From a checkpoint of a small model that answers yes/no questions on an image's attributes.
Data: trained on photos with spoken descriptions (Open Images, Localized Narratives), 50862 training examples, 47.3 epochs.
Rows from block 6 of the image encoder of a small model that answers yes/no questions on an image's attributes, named by matrix and row number. Rows with one number belong to one channel. Each number is 50 + 15 x the weight over its row's rms, rounded and kept within 0 to 99. All counts start at 0.
After each channel's rows are labels from the 100 images, of 14848, where the channel reaches its highest value: "colour at peak" is the nearest of a few named colours to the mean colour under the peak. Only what is clearly more common there than usual is listed. The data: photos with spoken descriptions (Open Images, Localized Narratives). In brackets: how many of the 100, against the usual share in percent.
# conv1: bottleneck pointwise conv (encoder.blocks.7.conv1.weight, 96x128x1x1), inputs 0-63
# conv2: growth 3x3 conv (encoder.blocks.7.conv2.weight, 24x96x3x3, transposed, each kernel summed), outputs 0-23

conv1.54:76 69 25 64 68 38 58 52 51 56 57 35 40 54 71 45 26 56 45 40 19 30 47 53 49 47 63 44 27 65 33 56 51 45 50 38 45 60 03 45 52 41 40 30 36 75 62 47 61 39 65 42 56 66 32 65 43 48 61 41 32 35 55 44
conv2.54:42 46 44 43 44 33 40 22 41 60 56 11 28 45 56 30 32 45 25 59 64 51 54 40
colour at peak: brown (62 vs 29.6)

conv1.2:47 21 49 35 47 47 53 48 35 45 34 58 39 48 45 29 57 22 23 36 52 60 09 42 39 40 44 66 72 36 69 59 62 55 47 48 55 48 57 40 54 58 60 29 74 20 49 54 44 50 46 49 39 37 48 48 54 53 37 87 62 29 44 75
conv2.2:59 48 30 39 04 53 44 29 56 46 54 60 51 55 44 49 37 65 38 34 44 65 26 70
colour at peak: white (56 vs 7.7); pink (25 vs 9.8)

conv1.83:52 54 33 43 47 38 61 35 63 47 47 54 47 50 64 39 67 49 18 71 60 77 13 56 48 60 62 63 58 49 55 53 66 89 44 87 55 64 47 62 49 45 65 17 63 35 38 52 68 54 60 44 54 61 69 69 54 40 53 62 55 52 61 53
conv2.83:41 59 56 41 26 38 27 41 35 15 45 51 42 45 46 18 54 78 64 39 52 45 44 54
colour at peak: red (42 vs 0.6)

conv1.21:86 75 41 25 18 44 44 18 54 37 52 32 55 36 61 16 56 63 71 52 49 17 33 25 35 56 52 29 60 55 34 43 57 31 64 51 44 51 46 76 51 40 58 47 32 33 57 58 43 36 50 44 64 76 34 39 41 64 44 47 50 54 36 74
conv2.21:64 61 35 54 58 49 59 33 43 80 45 45 61 37 47 44 11 34 78 46 61 49 39 64
colour at peak: pink (65 vs 9.8)

conv1.50:43 42 24 36 61 59 68 60 56 26 37 79 50 57 32 60 52 40 39 44 43 41 36 71 44 39 55 52 31 64 72 46 56 73 36 65 69 72 75 52 54 50 45 58 62 45 64 15 34 38 66 54 59 38 30 41 48 48 61 52 41 41 46 46
conv2.50:51 47 45 38 46 58 47 36 32 21 46 64 35 67 54 18 58 51 35 53 65 40 18 31
colour at peak: brown (64 vs 29.6)

conv1.55:45 58 72 00 52 58 48 60 45 39 36 48 56 50 48 55 52 43 42 57 48 00 75 73 68 38 47 33 59 42 44 53 48 12 53 24 44 31 56 49 48 58 46 74 62 52 35 58 50 65 55 47 22 34 45 39 24 45 42 46 47 37 34 53
conv2.55:38 39 42 44 57 54 48 14 57 44 56 47 48 83 62 49 15 32 30 62 56 52 36 46
colour at peak: grey (65 vs 31.5)

conv1.31:44 28 39 36 47 34 55 45 51 26 34 61 22 50 30 22 60 34 42 39 61 38 27 55 54 46 58 54 80 62 48 54 45 37 75 48 60 38 33 39 39 59 60 41 70 37 50 73 35 42 34 46 59 30 44 55 66 52 56 66 55 53 48 81
conv2.31:44 39 41 52 43 53 48 22 67 71 44 28 48 60 61 27 33 44 25 51 19 64 39 43
colour at peak: cyan (33 vs 1.2)

conv1.78:53 37 42 52 46 05 48 49 51 69 51 30 48 48 49 40 56 58 50 70 71 63 45 56 60 57 54 49 52 47 48 46 45 56 29 54 47 74 47 97 29 59 59 31 57 35 17 35 65 93 19 37 40 45 66 56 54 43 61 58 46 69 48 58
conv2.78:51 51 53 54 37 24 41 51 45 31 53 04 47 50 48 15 44 41 60 51 61 42 57 34
colour at peak: red (45 vs 0.6); purple (37 vs 0.2)

conv1.66:35 23 44 59 50 04 40 37 51 53 43 49 42 41 27 45 52 44 56 56 73 57 39 45 65 50 33 48 43 42 43 61 42 31 31 37 47 52 45 71 24 39 40 58 46 29 24 38 47 77 07 48 43 32 75 57 43 46 62 47 55 53 41 60
conv2.66:48 41 48 60 50 36 41 39 24 32 51 31 64 42 50 22 27 42 59 48 79 49 48 20
colour at peak: purple (46 vs 0.2); blue (25 vs 0.8)

conv1.8:46 38 58 39 40 54 69 30 51 65 39 65 51 47 54 60 43 58 38 49 52 76 40 19 73 40 48 48 37 51 73 57 66 82 45 73 56 58 76 45 47 45 62 59 28 54 49 51 71 50 58 22 58 62 35 50 75 57 48 43 56 44 52 29
conv2.8:38 32 49 44 31 44 39 54 34 33 44 72 43 32 23 32 53 57 66 17 57 41 44 69
colour at peak: grey (62 vs 31.5)

conv1.12:51 55 57 68 51 44 57 46 54 60 52 45 53 49 56 54 57 64 35 74 62 81 34 59 56 77 61 58 57 58 58 47 73 79 49 72 55 80 66 68 52 56 76 17 43 42 55 51 62 66 64 35 56 55 64 73 66 52 57 55 45 49 83 48
conv2.12:33 56 58 35 29 37 21 65 27 27 36 45 34 49 38 23 45 47 58 43 57 49 30 45
colour at peak: red (57 vs 0.6)

conv1.36:50 37 35 56 45 56 46 62 77 48 79 61 35 69 39 56 46 47 58 32 49 35 69 67 48 37 20 64 52 50 47 30 44 40 35 45 67 29 49 32 53 41 43 47 59 52 59 46 40 58 58 81 61 49 66 40 55 36 67 52 68 47 22 46
conv2.36:39 39 40 42 55 30 46 44 31 25 39 59 47 27 57 33 20 29 50 55 60 52 19 60
colour at peak: green (28 vs 0.8)

conv1.10:41 53 48 50 50 47 73 40 56 32 20 38 64 57 46 37 63 48 49 73 78 72 42 51 64 54 44 45 64 47 31 54 71 54 61 44 42 64 42 58 62 63 38 43 59 30 43 57 62 57 37 39 00 35 78 69 23 64 54 69 41 52 49 65
conv2.10:44 46 50 43 32 41 32 59 37 49 47 40 50 46 42 24 38 36 43 53 01 61 69 41
colour at peak: red (29 vs 0.6)

conv1.58:36 32 46 44 43 51 66 34 31 33 31 49 44 51 35 24 46 33 35 53 52 52 41 31 28 58 16 62 58 39 33 64 82 58 51 46 52 56 54 36 61 56 56 33 69 12 47 54 45 59 46 57 21 33 64 54 41 55 51 98 62 19 38 69
conv2.58:59 46 61 46 00 57 51 33 48 44 56 58 57 50 54 63 44 54 52 42 54 67 53 57
colour at peak: white (51 vs 7.7)

conv1.0:41 54 39 60 35 57 54 35 44 25 41 44 43 35 56 25 49 41 61 44 43 43 55 50 34 33 61 53 78 50 04 61 59 40 69 48 44 20 50 48 72 39 38 40 59 18 45 53 37 44 43 59 47 28 65 47 22 70 44 61 57 28 49 89
conv2.0:54 42 56 75 31 67 49 60 53 66 50 46 64 35 55 42 09 41 40 58 42 65 21 53
colour at peak: pink (33 vs 9.8); white (29 vs 7.7)

conv1.81:65 46 41 51 51 16 42 44 55 73 49 34 59 40 62 32 51 70 44 86 48 70 36 44 30 63 58 59 54 61 39 38 55 54 39 54 59 86 46 94 34 48 76 40 52 34 32 35 72 87 39 40 62 59 55 51 62 48 52 41 56 83 47 51
conv2.81:51 62 44 43 47 32 37 66 46 17 48 12 34 56 45 17 49 30 49 57 51 52 50 53
colour at peak: red (70 vs 0.6)

conv1.6:42 29 43 68 52 02 43 29 44 61 50 38 41 45 50 46 41 49 62 67 64 57 36 48 57 54 41 37 54 47 41 66 52 41 43 46 61 61 41 77 30 38 49 55 47 32 16 26 57 85 01 45 44 38 77 53 41 52 70 49 62 52 55 69
conv2.6:54 48 46 62 46 40 44 56 27 32 49 29 48 33 48 16 17 32 56 58 75 47 44 39
colour at peak: purple (48 vs 0.2)

conv1.23:59 66 68 28 62 50 49 75 66 31 58 50 45 62 66 44 26 36 56 23 18 34 50 62 42 37 44 36 34 57 39 46 36 32 53 43 41 39 05 43 77 60 46 56 54 54 70 22 43 58 64 52 53 52 51 36 37 44 56 49 49 29 23 55
conv2.23:48 33 57 55 43 43 58 31 64 51 45 46 41 68 54 46 13 57 25 56 87 57 35 37
colour at peak: brown (60 vs 29.6)

conv1.15:69 56 73 70 54 62 35 24 32 59 53 39 52 29 70 57 52 53 53 37 42 36 34 50 35 42 28 65 32 20 56 60 51 25 19 17 34 35 56 50 55 28 46 52 43 62 69 53 82 62 64 49 25 47 42 58 43 45 42 41 35 38 67 41
conv2.15:31 29 37 34 56 37 48 39 15 66 33 61 48 56 39 55 18 27 51 53 42 46 55 41
colour at peak: grey (60 vs 31.5)

conv1.68:61 50 40 18 43 41 65 36 58 23 09 46 47 52 32 02 79 38 43 58 72 59 23 39 47 26 41 59 57 43 62 57 58 74 32 73 42 60 48 50 64 51 46 31 67 32 27 55 59 53 55 60 19 52 56 71 41 50 62 64 52 51 32 68
conv2.68:47 47 62 51 25 46 36 34 37 25 48 44 65 36 45 16 73 70 56 46 28 60 63 53
colour at peak: pink (28 vs 9.8)

conv1.72:55 53 63 24 19 50 57 44 44 25 30 50 52 54 50 05 49 40 52 51 44 44 23 27 39 45 26 38 54 58 48 41 66 66 57 68 33 57 42 53 71 68 64 40 54 26 50 66 49 41 48 48 51 40 44 64 37 59 60 50 66 49 20 82
conv2.72:54 62 59 69 26 39 56 59 55 47 54 39 64 37 69 23 79 59 47 57 47 80 68 61
colour at peak: white (38 vs 7.7); cyan (33 vs 1.2)

conv1.94:49 51 43 59 48 50 68 57 66 52 46 51 51 57 32 61 35 37 28 50 48 56 43 37 60 45 43 68 24 63 28 70 75 60 44 50 78 51 51 36 49 40 21 47 57 48 60 32 36 50 55 66 53 33 73 55 12 60 74 56 44 31 58 56
conv2.94:58 38 58 44 48 49 40 48 42 29 34 34 28 15 49 54 32 46 63 34 66 50 17 41
colour at peak: brown (65 vs 29.6)

conv1.93:70 66 21 47 62 35 48 66 63 45 54 42 29 54 59 55 20 48 33 32 16 31 50 57 50 19 54 22 23 64 32 50 39 53 64 59 36 48 05 20 60 48 32 38 37 68 61 21 46 45 61 49 54 57 40 48 24 43 59 37 34 41 35 49
conv2.93:53 37 55 63 44 60 50 46 73 51 44 09 25 60 48 45 43 53 32 55 79 59 30 39
colour at peak: brown (62 vs 29.6)

conv1.51:48 57 45 35 61 57 61 78 52 31 49 50 47 61 66 46 28 39 47 34 32 33 37 44 46 29 53 41 38 74 25 45 42 43 60 44 47 54 17 45 84 59 43 31 45 60 68 42 49 61 60 50 61 56 38 40 42 47 61 38 32 42 17 54
conv2.51:53 34 49 63 44 47 64 20 60 54 44 47 31 51 70 16 32 52 27 51 74 56 43 33
colour at peak: brown (61 vs 29.6)

conv1.89:41 41 52 61 65 46 35 69 51 50 42 51 52 63 52 68 34 30 55 38 27 63 61 10 47 44 45 56 19 70 17 49 34 49 53 57 58 55 19 29 65 38 36 46 32 57 58 13 30 27 55 59 60 31 48 48 16 33 54 28 28 57 17 54
conv2.89:43 48 49 45 57 43 48 86 40 42 44 36 36 11 59 37 56 40 44 49 63 47 23 28
colour at peak: brown (70 vs 29.6)

conv1.14:34 39 52 47 56 50 48 74 72 48 74 63 43 74 41 81 27 51 53 39 30 46 68 59 69 44 43 52 29 81 26 60 30 39 49 43 78 45 46 35 51 50 35 56 52 66 68 28 27 31 57 60 79 42 57 33 42 42 66 55 46 41 36 50
conv2.14:40 39 27 40 63 43 47 39 45 35 34 30 33 44 51 27 22 37 41 51 65 39 18 52
colour at peak: green (47 vs 0.8)

conv1.42:33 44 28 12 57 58 85 54 42 28 26 60 52 46 41 40 78 28 21 52 77 51 37 59 61 38 53 53 49 42 61 60 57 78 53 51 35 70 56 68 60 66 28 49 67 22 58 48 42 61 48 44 32 24 49 49 23 48 63 62 35 61 36 49
conv2.42:40 53 56 64 33 59 31 12 33 34 54 64 47 73 41 32 63 63 67 52 34 59 57 36
colour at peak: red (26 vs 0.6)

conv1.59:49 52 50 47 40 35 53 33 65 28 42 34 47 60 35 54 49 36 59 63 39 34 41 37 48 20 32 24 34 75 62 43 48 48 56 69 60 59 33 71 50 50 17 56 36 70 52 52 48 22 51 31 71 40 58 70 35 55 71 43 41 58 38 69
conv2.59:41 35 52 29 35 17 37 66 41 58 35 29 40 46 43 13 62 46 44 33 49 54 60 51
colour at peak: brown (66 vs 29.6)

conv1.37:49 45 36 49 66 49 55 62 64 30 44 53 44 61 29 66 50 21 43 51 34 66 36 41 40 19 50 51 21 82 36 33 49 64 55 60 45 65 29 65 66 55 19 37 49 50 70 15 33 42 66 50 59 40 48 51 00 46 65 33 46 58 39 57
conv2.37:54 37 45 56 63 68 58 56 28 22 45 38 34 30 67 32 70 64 52 55 80 54 44 32
colour at peak: brown (86 vs 29.6)

conv1.44:55 37 52 37 71 53 53 54 26 73 45 42 55 50 61 63 25 59 48 66 51 09 76 73 77 42 47 38 34 36 52 65 31 35 32 35 44 52 60 50 45 42 38 69 47 68 43 33 97 69 46 40 38 51 20 41 41 39 48 24 42 32 66 15
conv2.44:44 43 49 32 65 43 54 13 43 42 36 25 32 70 56 50 44 48 26 51 68 41 27 39
colour at peak: brown (60 vs 29.6)

conv1.32:44 56 52 65 44 55 44 37 45 72 56 54 51 48 45 56 39 59 42 65 59 25 46 62 73 67 55 42 32 63 64 37 51 43 35 35 54 54 69 48 34 37 54 36 42 78 55 74 75 60 65 44 64 63 42 52 81 50 52 48 37 27 75 31
conv2.32:42 50 56 31 60 47 37 29 49 70 36 23 53 63 30 38 44 34 31 25 59 37 31 33
colour at peak: green (26 vs 0.8)

conv1.27:26 47 38 53 66 50 61 55 50 22 35 57 53 51 43 57 33 23 51 46 34 54 56 34 61 15 64 23 42 74 34 45 33 52 62 55 51 50 37 43 48 64 20 42 43 53 56 42 24 18 53 32 57 25 56 50 09 38 57 50 39 48 29 56
conv2.27:49 31 49 73 35 58 52 73 78 49 50 21 39 58 62 26 43 36 38 59 49 59 31 34
colour at peak: brown (77 vs 29.6)