{
  "model": "model that answers yes/no questions on an image's attributes",
  "dataset": "photos with spoken descriptions (Open Images, Localized Narratives)",
  "train_examples": 50862,
  "image_size": 64,
  "crop_scale_min": 1,
  "horizontal_flip": true,
  "translate": 0.12,
  "questions_per_image": 8,
  "encoder_arch": "densenet",
  "encoder_norm": "batchnorm",
  "encoder_activation": "leaky_relu",
  "encoder_depths": [4, 7, 7],
  "encoder_kernel_size": 3,
  "encoder_stem": "single",
  "encoder_growth_rate": 24,
  "fusion": "cross_attention",
  "fusion_encoder_width": 192,
  "fusion_encoder_layers": 12,
  "fusion_encoder_norm": "rmsnorm",
  "fusion_encoder_norm_position": "res_post",
  "fusion_encoder_activation": "gelu",
  "fusion_encoder_mlp_ratio": 4,
  "fusion_encoder_head_dim": 64,
  "fusion_encoder_fused_qkv": false,
  "fusion_encoder_bias": "all",
  "fusion_encoder_qk_norm": true,
  "fusion_encoder_parallel_block": false,
  "fusion_encoder_inner_norm": false,
  "fusion_encoder_positions": "learned",
  "fusion_encoder_cross_attention_every": 1,
  "init": "lecun_normal",
  "optimizer": "adamw",
  "lr": 0.002,
  "beta1": 0.9,
  "beta2": 0.99,
  "eps": 1e-08,
  "grad_clip": 5.0,
  "ema_decay": 0.99,
  "steps": 9400,
  "batch_size": 256,
  "epochs": 47.3,
  "lr_schedule": "constant",
  "warmup_steps": 1880,
  "weight_decay": 0.2
}
Rows from block 9 of the fusion encoder of a small model that answers yes/no questions on an image's attributes, named by matrix and row number. Rows with one number belong to one neuron. Each number is 500 + 50 x the weight over its row's rms, rounded and kept within 0 to 999. All counts start at 0. Numbers have three digits each.
Before each neuron's rows are labels from the 100 texts, of 14848, where the neuron reaches its highest value: "tokens" is the input token at the peak. Only what is clearly more common there than usual is listed. The data: photos with spoken descriptions (Open Images, Localized Narratives).
# fc1: MLP up (fusion_encoder.blocks.9.mlp.fc1.weight, 768x192), inputs 0-191
# fc2: MLP down (fusion_encoder.blocks.9.mlp.fc2.weight, 192x768, transposed), outputs 0-191

tokens: "microphone"
fc1.165:490540539541502562525452521490548424543484608530475479505613486491342487504504562528456517450524414490582483556473495477551538587489402452541574532515551447518429423508480463518539428367514488524452496403483494464585504490484483492498487496550498571560522493481526504561619496571462466472548453476432549449475531389478555485641484392426439524444471501541510442554545539511479544491471536586514528488425475502455472474446518528460461479406573387563532560502516502557494400409589479528508488452454430457498436539527485444552446520527518496470567435422433499469520477498485456515
fc2.165:531500542548461437502503573506490445539553472534490487512553497434502524526538491454496591591516270476548506489507482492485551445451540549482472466520490514430491434479520529529493522471472491451525511481519528504530348461572527459569520527566450502508487509479422546476597514445506510541529556489464507454567493402553495490541524574556497462461562501477459443494510556523530596428537480503477481553493552559469539476467518488514536520435429255455552593490544469528461499342508455461543458403559456503541561499462587470450490555467523493480489452571553518547448497486557532460

tokens: "sky"; "clouds"; "statue"
fc1.628:489494520530484644494469473486478406471551478497555590414526480516350539470538431483536559487512394438520532528431533451530463505505450562541556470493595420481531519443550504551464500472490471446518548519549534488473471462471485417586401515488506511455502546522499492437583494444525479494474433477529553489478545404514463511521450355592486490445522513509459468485451462467454468459574520499486490487503496439542506471492421546525519578502535360465483598538489500531439550331480407502576506570541465509435450531497481481423409535480458477491539511544442441554573523425428459597
fc2.628:494532507524459597533257458508467524476523563533503441403554534483408469530484530460463567494485501479457485460551520529569535486278566477541550489506524499515482538421526552487494460502419515520460523513486481642482442495515492507477493481480505512457507505462451518493509604500455444512453473498485487484483509347490543416532510371462487522377562509504531475495540528478473619474505498500514514487564500476595497540495538508465456496526495492419488510558473496487286518457474532512524495498484511503490463476482481508569531463387469485528497517527571531559454497489474493509

tokens: "sitting"; "standing"; "lights"; "wall"
fc1.408:528449441461458505429568539512484603516446492502577483539495400534529567446489475468490391468548554482488552523401488524553490554516456530436546433452555469468511560580533605559420534525461457488517419483455585487457545490484546317531460586575534513441505544502479376420474550491527569526520461453503472481609482520442500520415474571449531466438547532475474535452462540529505486468533397577442507509460500564502464485486440518471505615457580536518523400525581597547506552561523441466534446507459491432443482475459479435556474491519468501574525488563515549422550557507452485465
fc2.408:512494485501507512487488496479479542519513508509525512467527489496965513507493498481503481488511508536505516510512497486504492500509495512486510503485497512515500501516492489513471505521513485485490485508490507497502492517487503494492518513510484493469527486493489466519494524506499500497527528510508448501499480547495500560481488900517504485476491455497492513517499507516519485524505492484518493498507509511497500488505506495501482513489510564508532535518496500496483500527511502497508480519536499500489492529489486507498507517493491518488490514503725524515476483509493508502

tokens: "sitting"; "standing"; "holding"
fc1.494:540464458481396486402572528515503634541466522476583463543482409590559579512481524526461409478573599527508475529447496551571495507507464532452523380417506477473508510592574560533482493566438458426455424514445531498460610555494506429493500563589479510440487573523533445458471548495510580509463477462475474457565433551451484500462462615489474459491487559480478510470470505519566498453487445536421475527489502535504457465463482526466459520471550618557490395557587584502572543632481485537488486512428488459459559524483515483550508522514521548562456467540556575430493502587449474387
fc2.494:507499492501510503506484495502500492503488503499487502490527505498978490505488499493500511487505519499503495493504501472505499495512509501509502491502497494487502505499500508495498502496517502485505511499494505500497484499495501490506500488496496500514498496498487496500497518505503504499497502485505503503496494557497513541512495904494507516492496498506507515498494493504491499499497497493487502496497503498507498494505501500503502528503505566494491509506502494500462505529507510503492504526487505503505504496501488505498496501494473503503507500496753488506498498494496496520

tokens: "microphone"; "mic"; "smiling"; "mike"
fc1.626:481532519497552543502481500486518456492556519486478542414509545479324517514461532492480497476491313474499550483499544541471514483472484526566536557498499484600486491519492416458574484490522475512474520388544577500537480494495522519507474488495537509528495466512525536503533479497510482511500526501469516479454520337542561445538506280524513483432464478517490487580491539512437556528555562563554493486466493445508476539460523480498504457477504235488460529430480490462507442335476574489490508492467484547438412469534528491502458502492577497430541502468416474504513467475540434544
fc2.626:490514568517448293560377488546503473486502499548485534601600515490446477463460482503507661646480366466491504503518539506477511513409511501518483506536507490496472528440449524489551554461536515499546506497501513492570442458532464454560501510488539503563465493469510603518507418513480412478482475501488506533517506503465526486523492581468511541460562529542514473477466502502479745518495494499515527497510497502496544546484495525528480474521504346485498669517482503529385452418541514505494509377475526515488505486469573520516494487401435461490512523533515511476502513532538507580

tokens: "sitting"; "white"; "text"
fc1.478:545456427508426494428556510508503630535448508470574477516469386576580557486462520533449449453568620489506506509486510538577512506501468540456546368431508489477497536568593581563500454551406458391491419529444516473428590543472508429511497496550466529470487589503551431433481569506514573513456498462457491471513441565448490493507422624499493463475491556474494498483501486488566479505466450513424499519471482556515456497442496535468449479469552635532479390506575580526545539624501454563496463552462489463469576523468468482564509536541520520560472452488551577448452510576487491393
fc2.478:507504513500499508510479495508502488498484500501487514491529507500975495499502502507504511502498522495502498496500500495494497502494506501505501498507499499495494498495501495502499501493506505493502498504500503500504498495505498488503503505497499500503500495497493501504497495497501508493497496497500501509503505561499505542502502906496498506507492510503503498492498509495492497489498500505492501503501499498500507496499498503501501520506506568500500503521503499500457497534507504500496503502490505505505498499504503498504497501493481504495500502506764497505509496500501497507

tokens: "sky"; "clouds"
fc1.720:551569576475465529502533556580462472526472451479469500522540509469439468614524435521498518482503407530482490589445499607369454540476448561514503552479505480597439359379455411487510487448537448486432506409545593449610451507538511490549487492555565545527556434549432528522532492415461495468537503516488498517510507430504598556492567407519561496498483520487450439455385477514443507465503549511534566568495516503496529455500499487461445459409525367509543593412477495526537470440533470474576550527509526469494490539491529457419545510502586451463485482472374472531557444416496499504
fc2.720:485527443506568436518499470535433495432412514482467450450435471494483486443491496395477416461476438544486529446482510433426544491511570504546438511520500458537460493555513510479421530574525578552539564500502450490439524448457467540374473496476506457441456453470341477529512403486472597476495472459504473533488496602511533406465466464497479534572560502504512566482607499519527417556497482498480514498572548564542625601486484465524430582577503429491493411493484519494690512525461540519524480570441554601508465501488391496565527460484419522478556513527583444556485493467434503496

tokens: "sitting"; "standing"
fc1.437:553466468462371495409576546520490615553422520496584440537494388595552565474478510496452384457559580526500531511443513566559511524480464517445520397404494498478502522573580592546472486531443432418443412496456523483434619554496500392477482529585509509410491575522498423468493531513514571481447508474477499466540473557471487524445459600483475464462514532463485498464493492521558490502482440546424485544479506548507464466463467516452465541489544602566518413545596610501556550609493479519487460522453475443444535517475502460539507518512507533548460470520546550457523502560437494382
fc2.437:497499490504499506509490492497495490501493495494490505487522498493974495503491489500501502485505517507496496503501496459501499501505506509512500505503493495498507507489500505503498500507507510488505505511486520500507480486499502486500500513496493500510497502492495485518507512498492498498490505491502501500502495555497513548507493902501504507500491496509501507517479503502492495493490505498495490489505507493509501486511503506504496529496507564497497516519493505495453493526512505515506501522500511499497483494498483500505495497494478502500504508494755497510499501495484493534

tokens: "microphone"; "mic"; "books"
fc1.185:522500510552600495554496496466552415540531566525429527451562541465431465498436522534487590502429379423593539547521469483493581566539459498531533546486501482520436428522440415468522485418523507542501566492549533451571494575455511560513504468426507535550528474545532541534564482578500458504550491490497552475436580411513581441600487343499437505416441482516494495553521561502447589515547557523546549513452512471443492562479540511487506446453531333509477580438496442481479402386526473523516479455461446534439394520556528473528445493489510477392541492447477503502541416469482472555
fc2.185:526506564526405372490409523508519449538484473610491494642542488506375519528502503489500586562536408475532476441489485484505526464424638550513474477501490525471482473447479492529547503514487582479568535492500425607521408434590486479592536532539476448546480523410505636498537532477435429507507483503467512486551452524487522472560529609511481506479595481508464511508502553490539642466552469498486487540559584506540595464477463480508534536452482420413536530470527491536515517495426463491522481425543478483522559491479653494486522471431405468479518474594588497531475486517559562464

tokens: "sky"; "clouds"
fc1.620:495495599475572587402541490595447371525542478489444526454604508501474519523524438498567522471523358441542538547415448533468521520462480498440538535560552442484473488462478478532489528478531472483493553453554517491464491525527533544550493543543492522463502510556365548500524539470499534521534508484509432459551492547507533587480509393517498509490480478466443540416492492506402399554567474484549543521453481526508538523513392497457459580420527346512543582435417511476523470379534443475522447513519443436485502591536479448438547562488456516445469449475436387615506532410502544466
fc2.620:488495475493498349521507520542485468488367531438499511612497531489499472435523508596491594581447503496491494554453497379539469475634397459498475488493499501467498474440518442460532490443399528572504522481527420463515468545464520597419489482493497498484408456548579511468481493488562522539492483501507518505492517409533492461520488600543491462613417535479506524483441488499459684496493504509501534484471472525376405502494488481481477421514483476570497480431502495534595523628537491516530537421502497429491563474491475508517507519539655554457497482492548458602453535504534490413

tokens: "microphone"; "mic"; "smiling"; "mike"
fc1.516:535473552458505556506490517497465476509536502471483472432545522425408457547534457455561520520479336547496499534468467571438488541407475486538512577565569458555441469453509498495498472472505480498464552374579532449526589492495498497562409454548534512433556456495483537482607513456475474445496499493479476454558563358523537482520515333534519496508526501521459445546468571420456546428515534529535486526445465448487490525470471517522502496458525285492516591422478504472479468367522510499591484532520508543528396470466489477533475494495532478432562492444412498555566419423498477508
fc2.516:460503540553425276519380460531449466446442512575479546574593516466474509503497501524484719561488476504507514455510502519497521507439526479580444516511504474537491518449475488464586511497500534433554526503508568559550373451525452611557455493441546413513503477449501618545547473486443407477478497503503509539499502508508529443511481545468475543581522533505526464508457514472507737489531515497497504493563558529525549471472526485538464491535516398448492524526481509551481448504490529493503482475481557535499476491504573515555482450401442468492558502548514487453494504537455491581

tokens: "sitting"; "standing"; "white"
fc1.493:528443449484425534409565550501505619552460520459581447522466412565606551484486530554450413394558607487485497520466507481558530534440474539447567389448536462470497557555593558592458483499412461419454416521447493480466582520507507400514506560571476533459483597486568442446486534501527591509420490452476501495548490577449494498491421604496460453479506564506428494484508511524543466475448458538432473508465467537492465502475465514476446530483574619521505418572574557474493503628514476541514467487488465459464527512483459474585451566525496526578481469519506550417484493593488491435
fc2.493:509506507509484493508466492498503502497470497509492501479527486511990501502500502478496503526509516511497506494511483506508512499503508490509500504500492501507506504504501506498508498503500508488485501500485500488500500498506497491490501501493498486500503498508476497507517505495510495490502501512498488498499508560503505543495504897504496511505509500500488509509509499510514497507497493501506498501498498508496509506502509497499504513506496562510494495508492509480460493526507502492495487518499501507495499490502497493495498507494481495510512498514734522516502498498493500488

tokens: "sky"; "trees"; "mic"; "buildings"
fc1.561:507514563464528524476488533507481412519493443465449519485489574452430482549506433517508498534459381497493462505485508616367480494458481511503542564529507401540463471469471485500562464450549516547567575423545492506517489459521508494449460528535480546407554429570460607498442438357546450526511465467472593492509482419478483552444468376512493534519522527456450606420491544551410496494521574594538480482463424463512563550504505480467493520485552394499530579463434512431501477439518546473503491495545487496524485516449581452510440523513520398363481470519358440593540479408557516514
fc2.561:518511571497566412461402515517468477540561502489517558383445503490704511573538511463504590593519425525512500480350494508483467516553529531472466469448472515440488479355587664524519473450500469442525521516511458561494496518502531530609547504548523524484551541491357416493510450489482437547527504471548488444525526455508539518481489608516496497424548449494487487480535492521457527443518483514490465512520542504591599503519453461467509576490455470390495549399497481465508496446501501506524501545518453538472441496515439510466491474435412523462504511484655468497520469460544506586

tokens: "sky"; "mic"; "trees"
fc1.612:523489584460496523436456499529439360545537502521473582426601531488420546518487436495522600482497373441515515504467445544458475525441495459503556523624548464533460499509412489518514507464508452469565603445585503515489486515568487458534424514527481510435554491537472516491577549447520481531474473518492497470496500457505515552492491357505487565468485478473512494495507530494442435514536488509582496569439473507467542556492410444487455510449539331459557577418443556485496470339542466458523420502498423437487472569494548459487490494503511437434522453478382413571560505401527533454
fc2.612:498507519508503453548515498502491501529244524465488401560442490486290499505490517457498536550522506505503495526512507562483491513473468499494491527513468477493494490386504581504448489487566505624502517477490372440494539484476503399454493486482491488472433511489490403514515456531531477520501493491505513514491520619523515439497506427507490494572524502519495516500540495510484650506532513495484497497522511493483485495486481459487494604500504392564497457512494527509573519694470517518516511650491475526517479488530428492494505522544399494502496478491511494712494502499528490562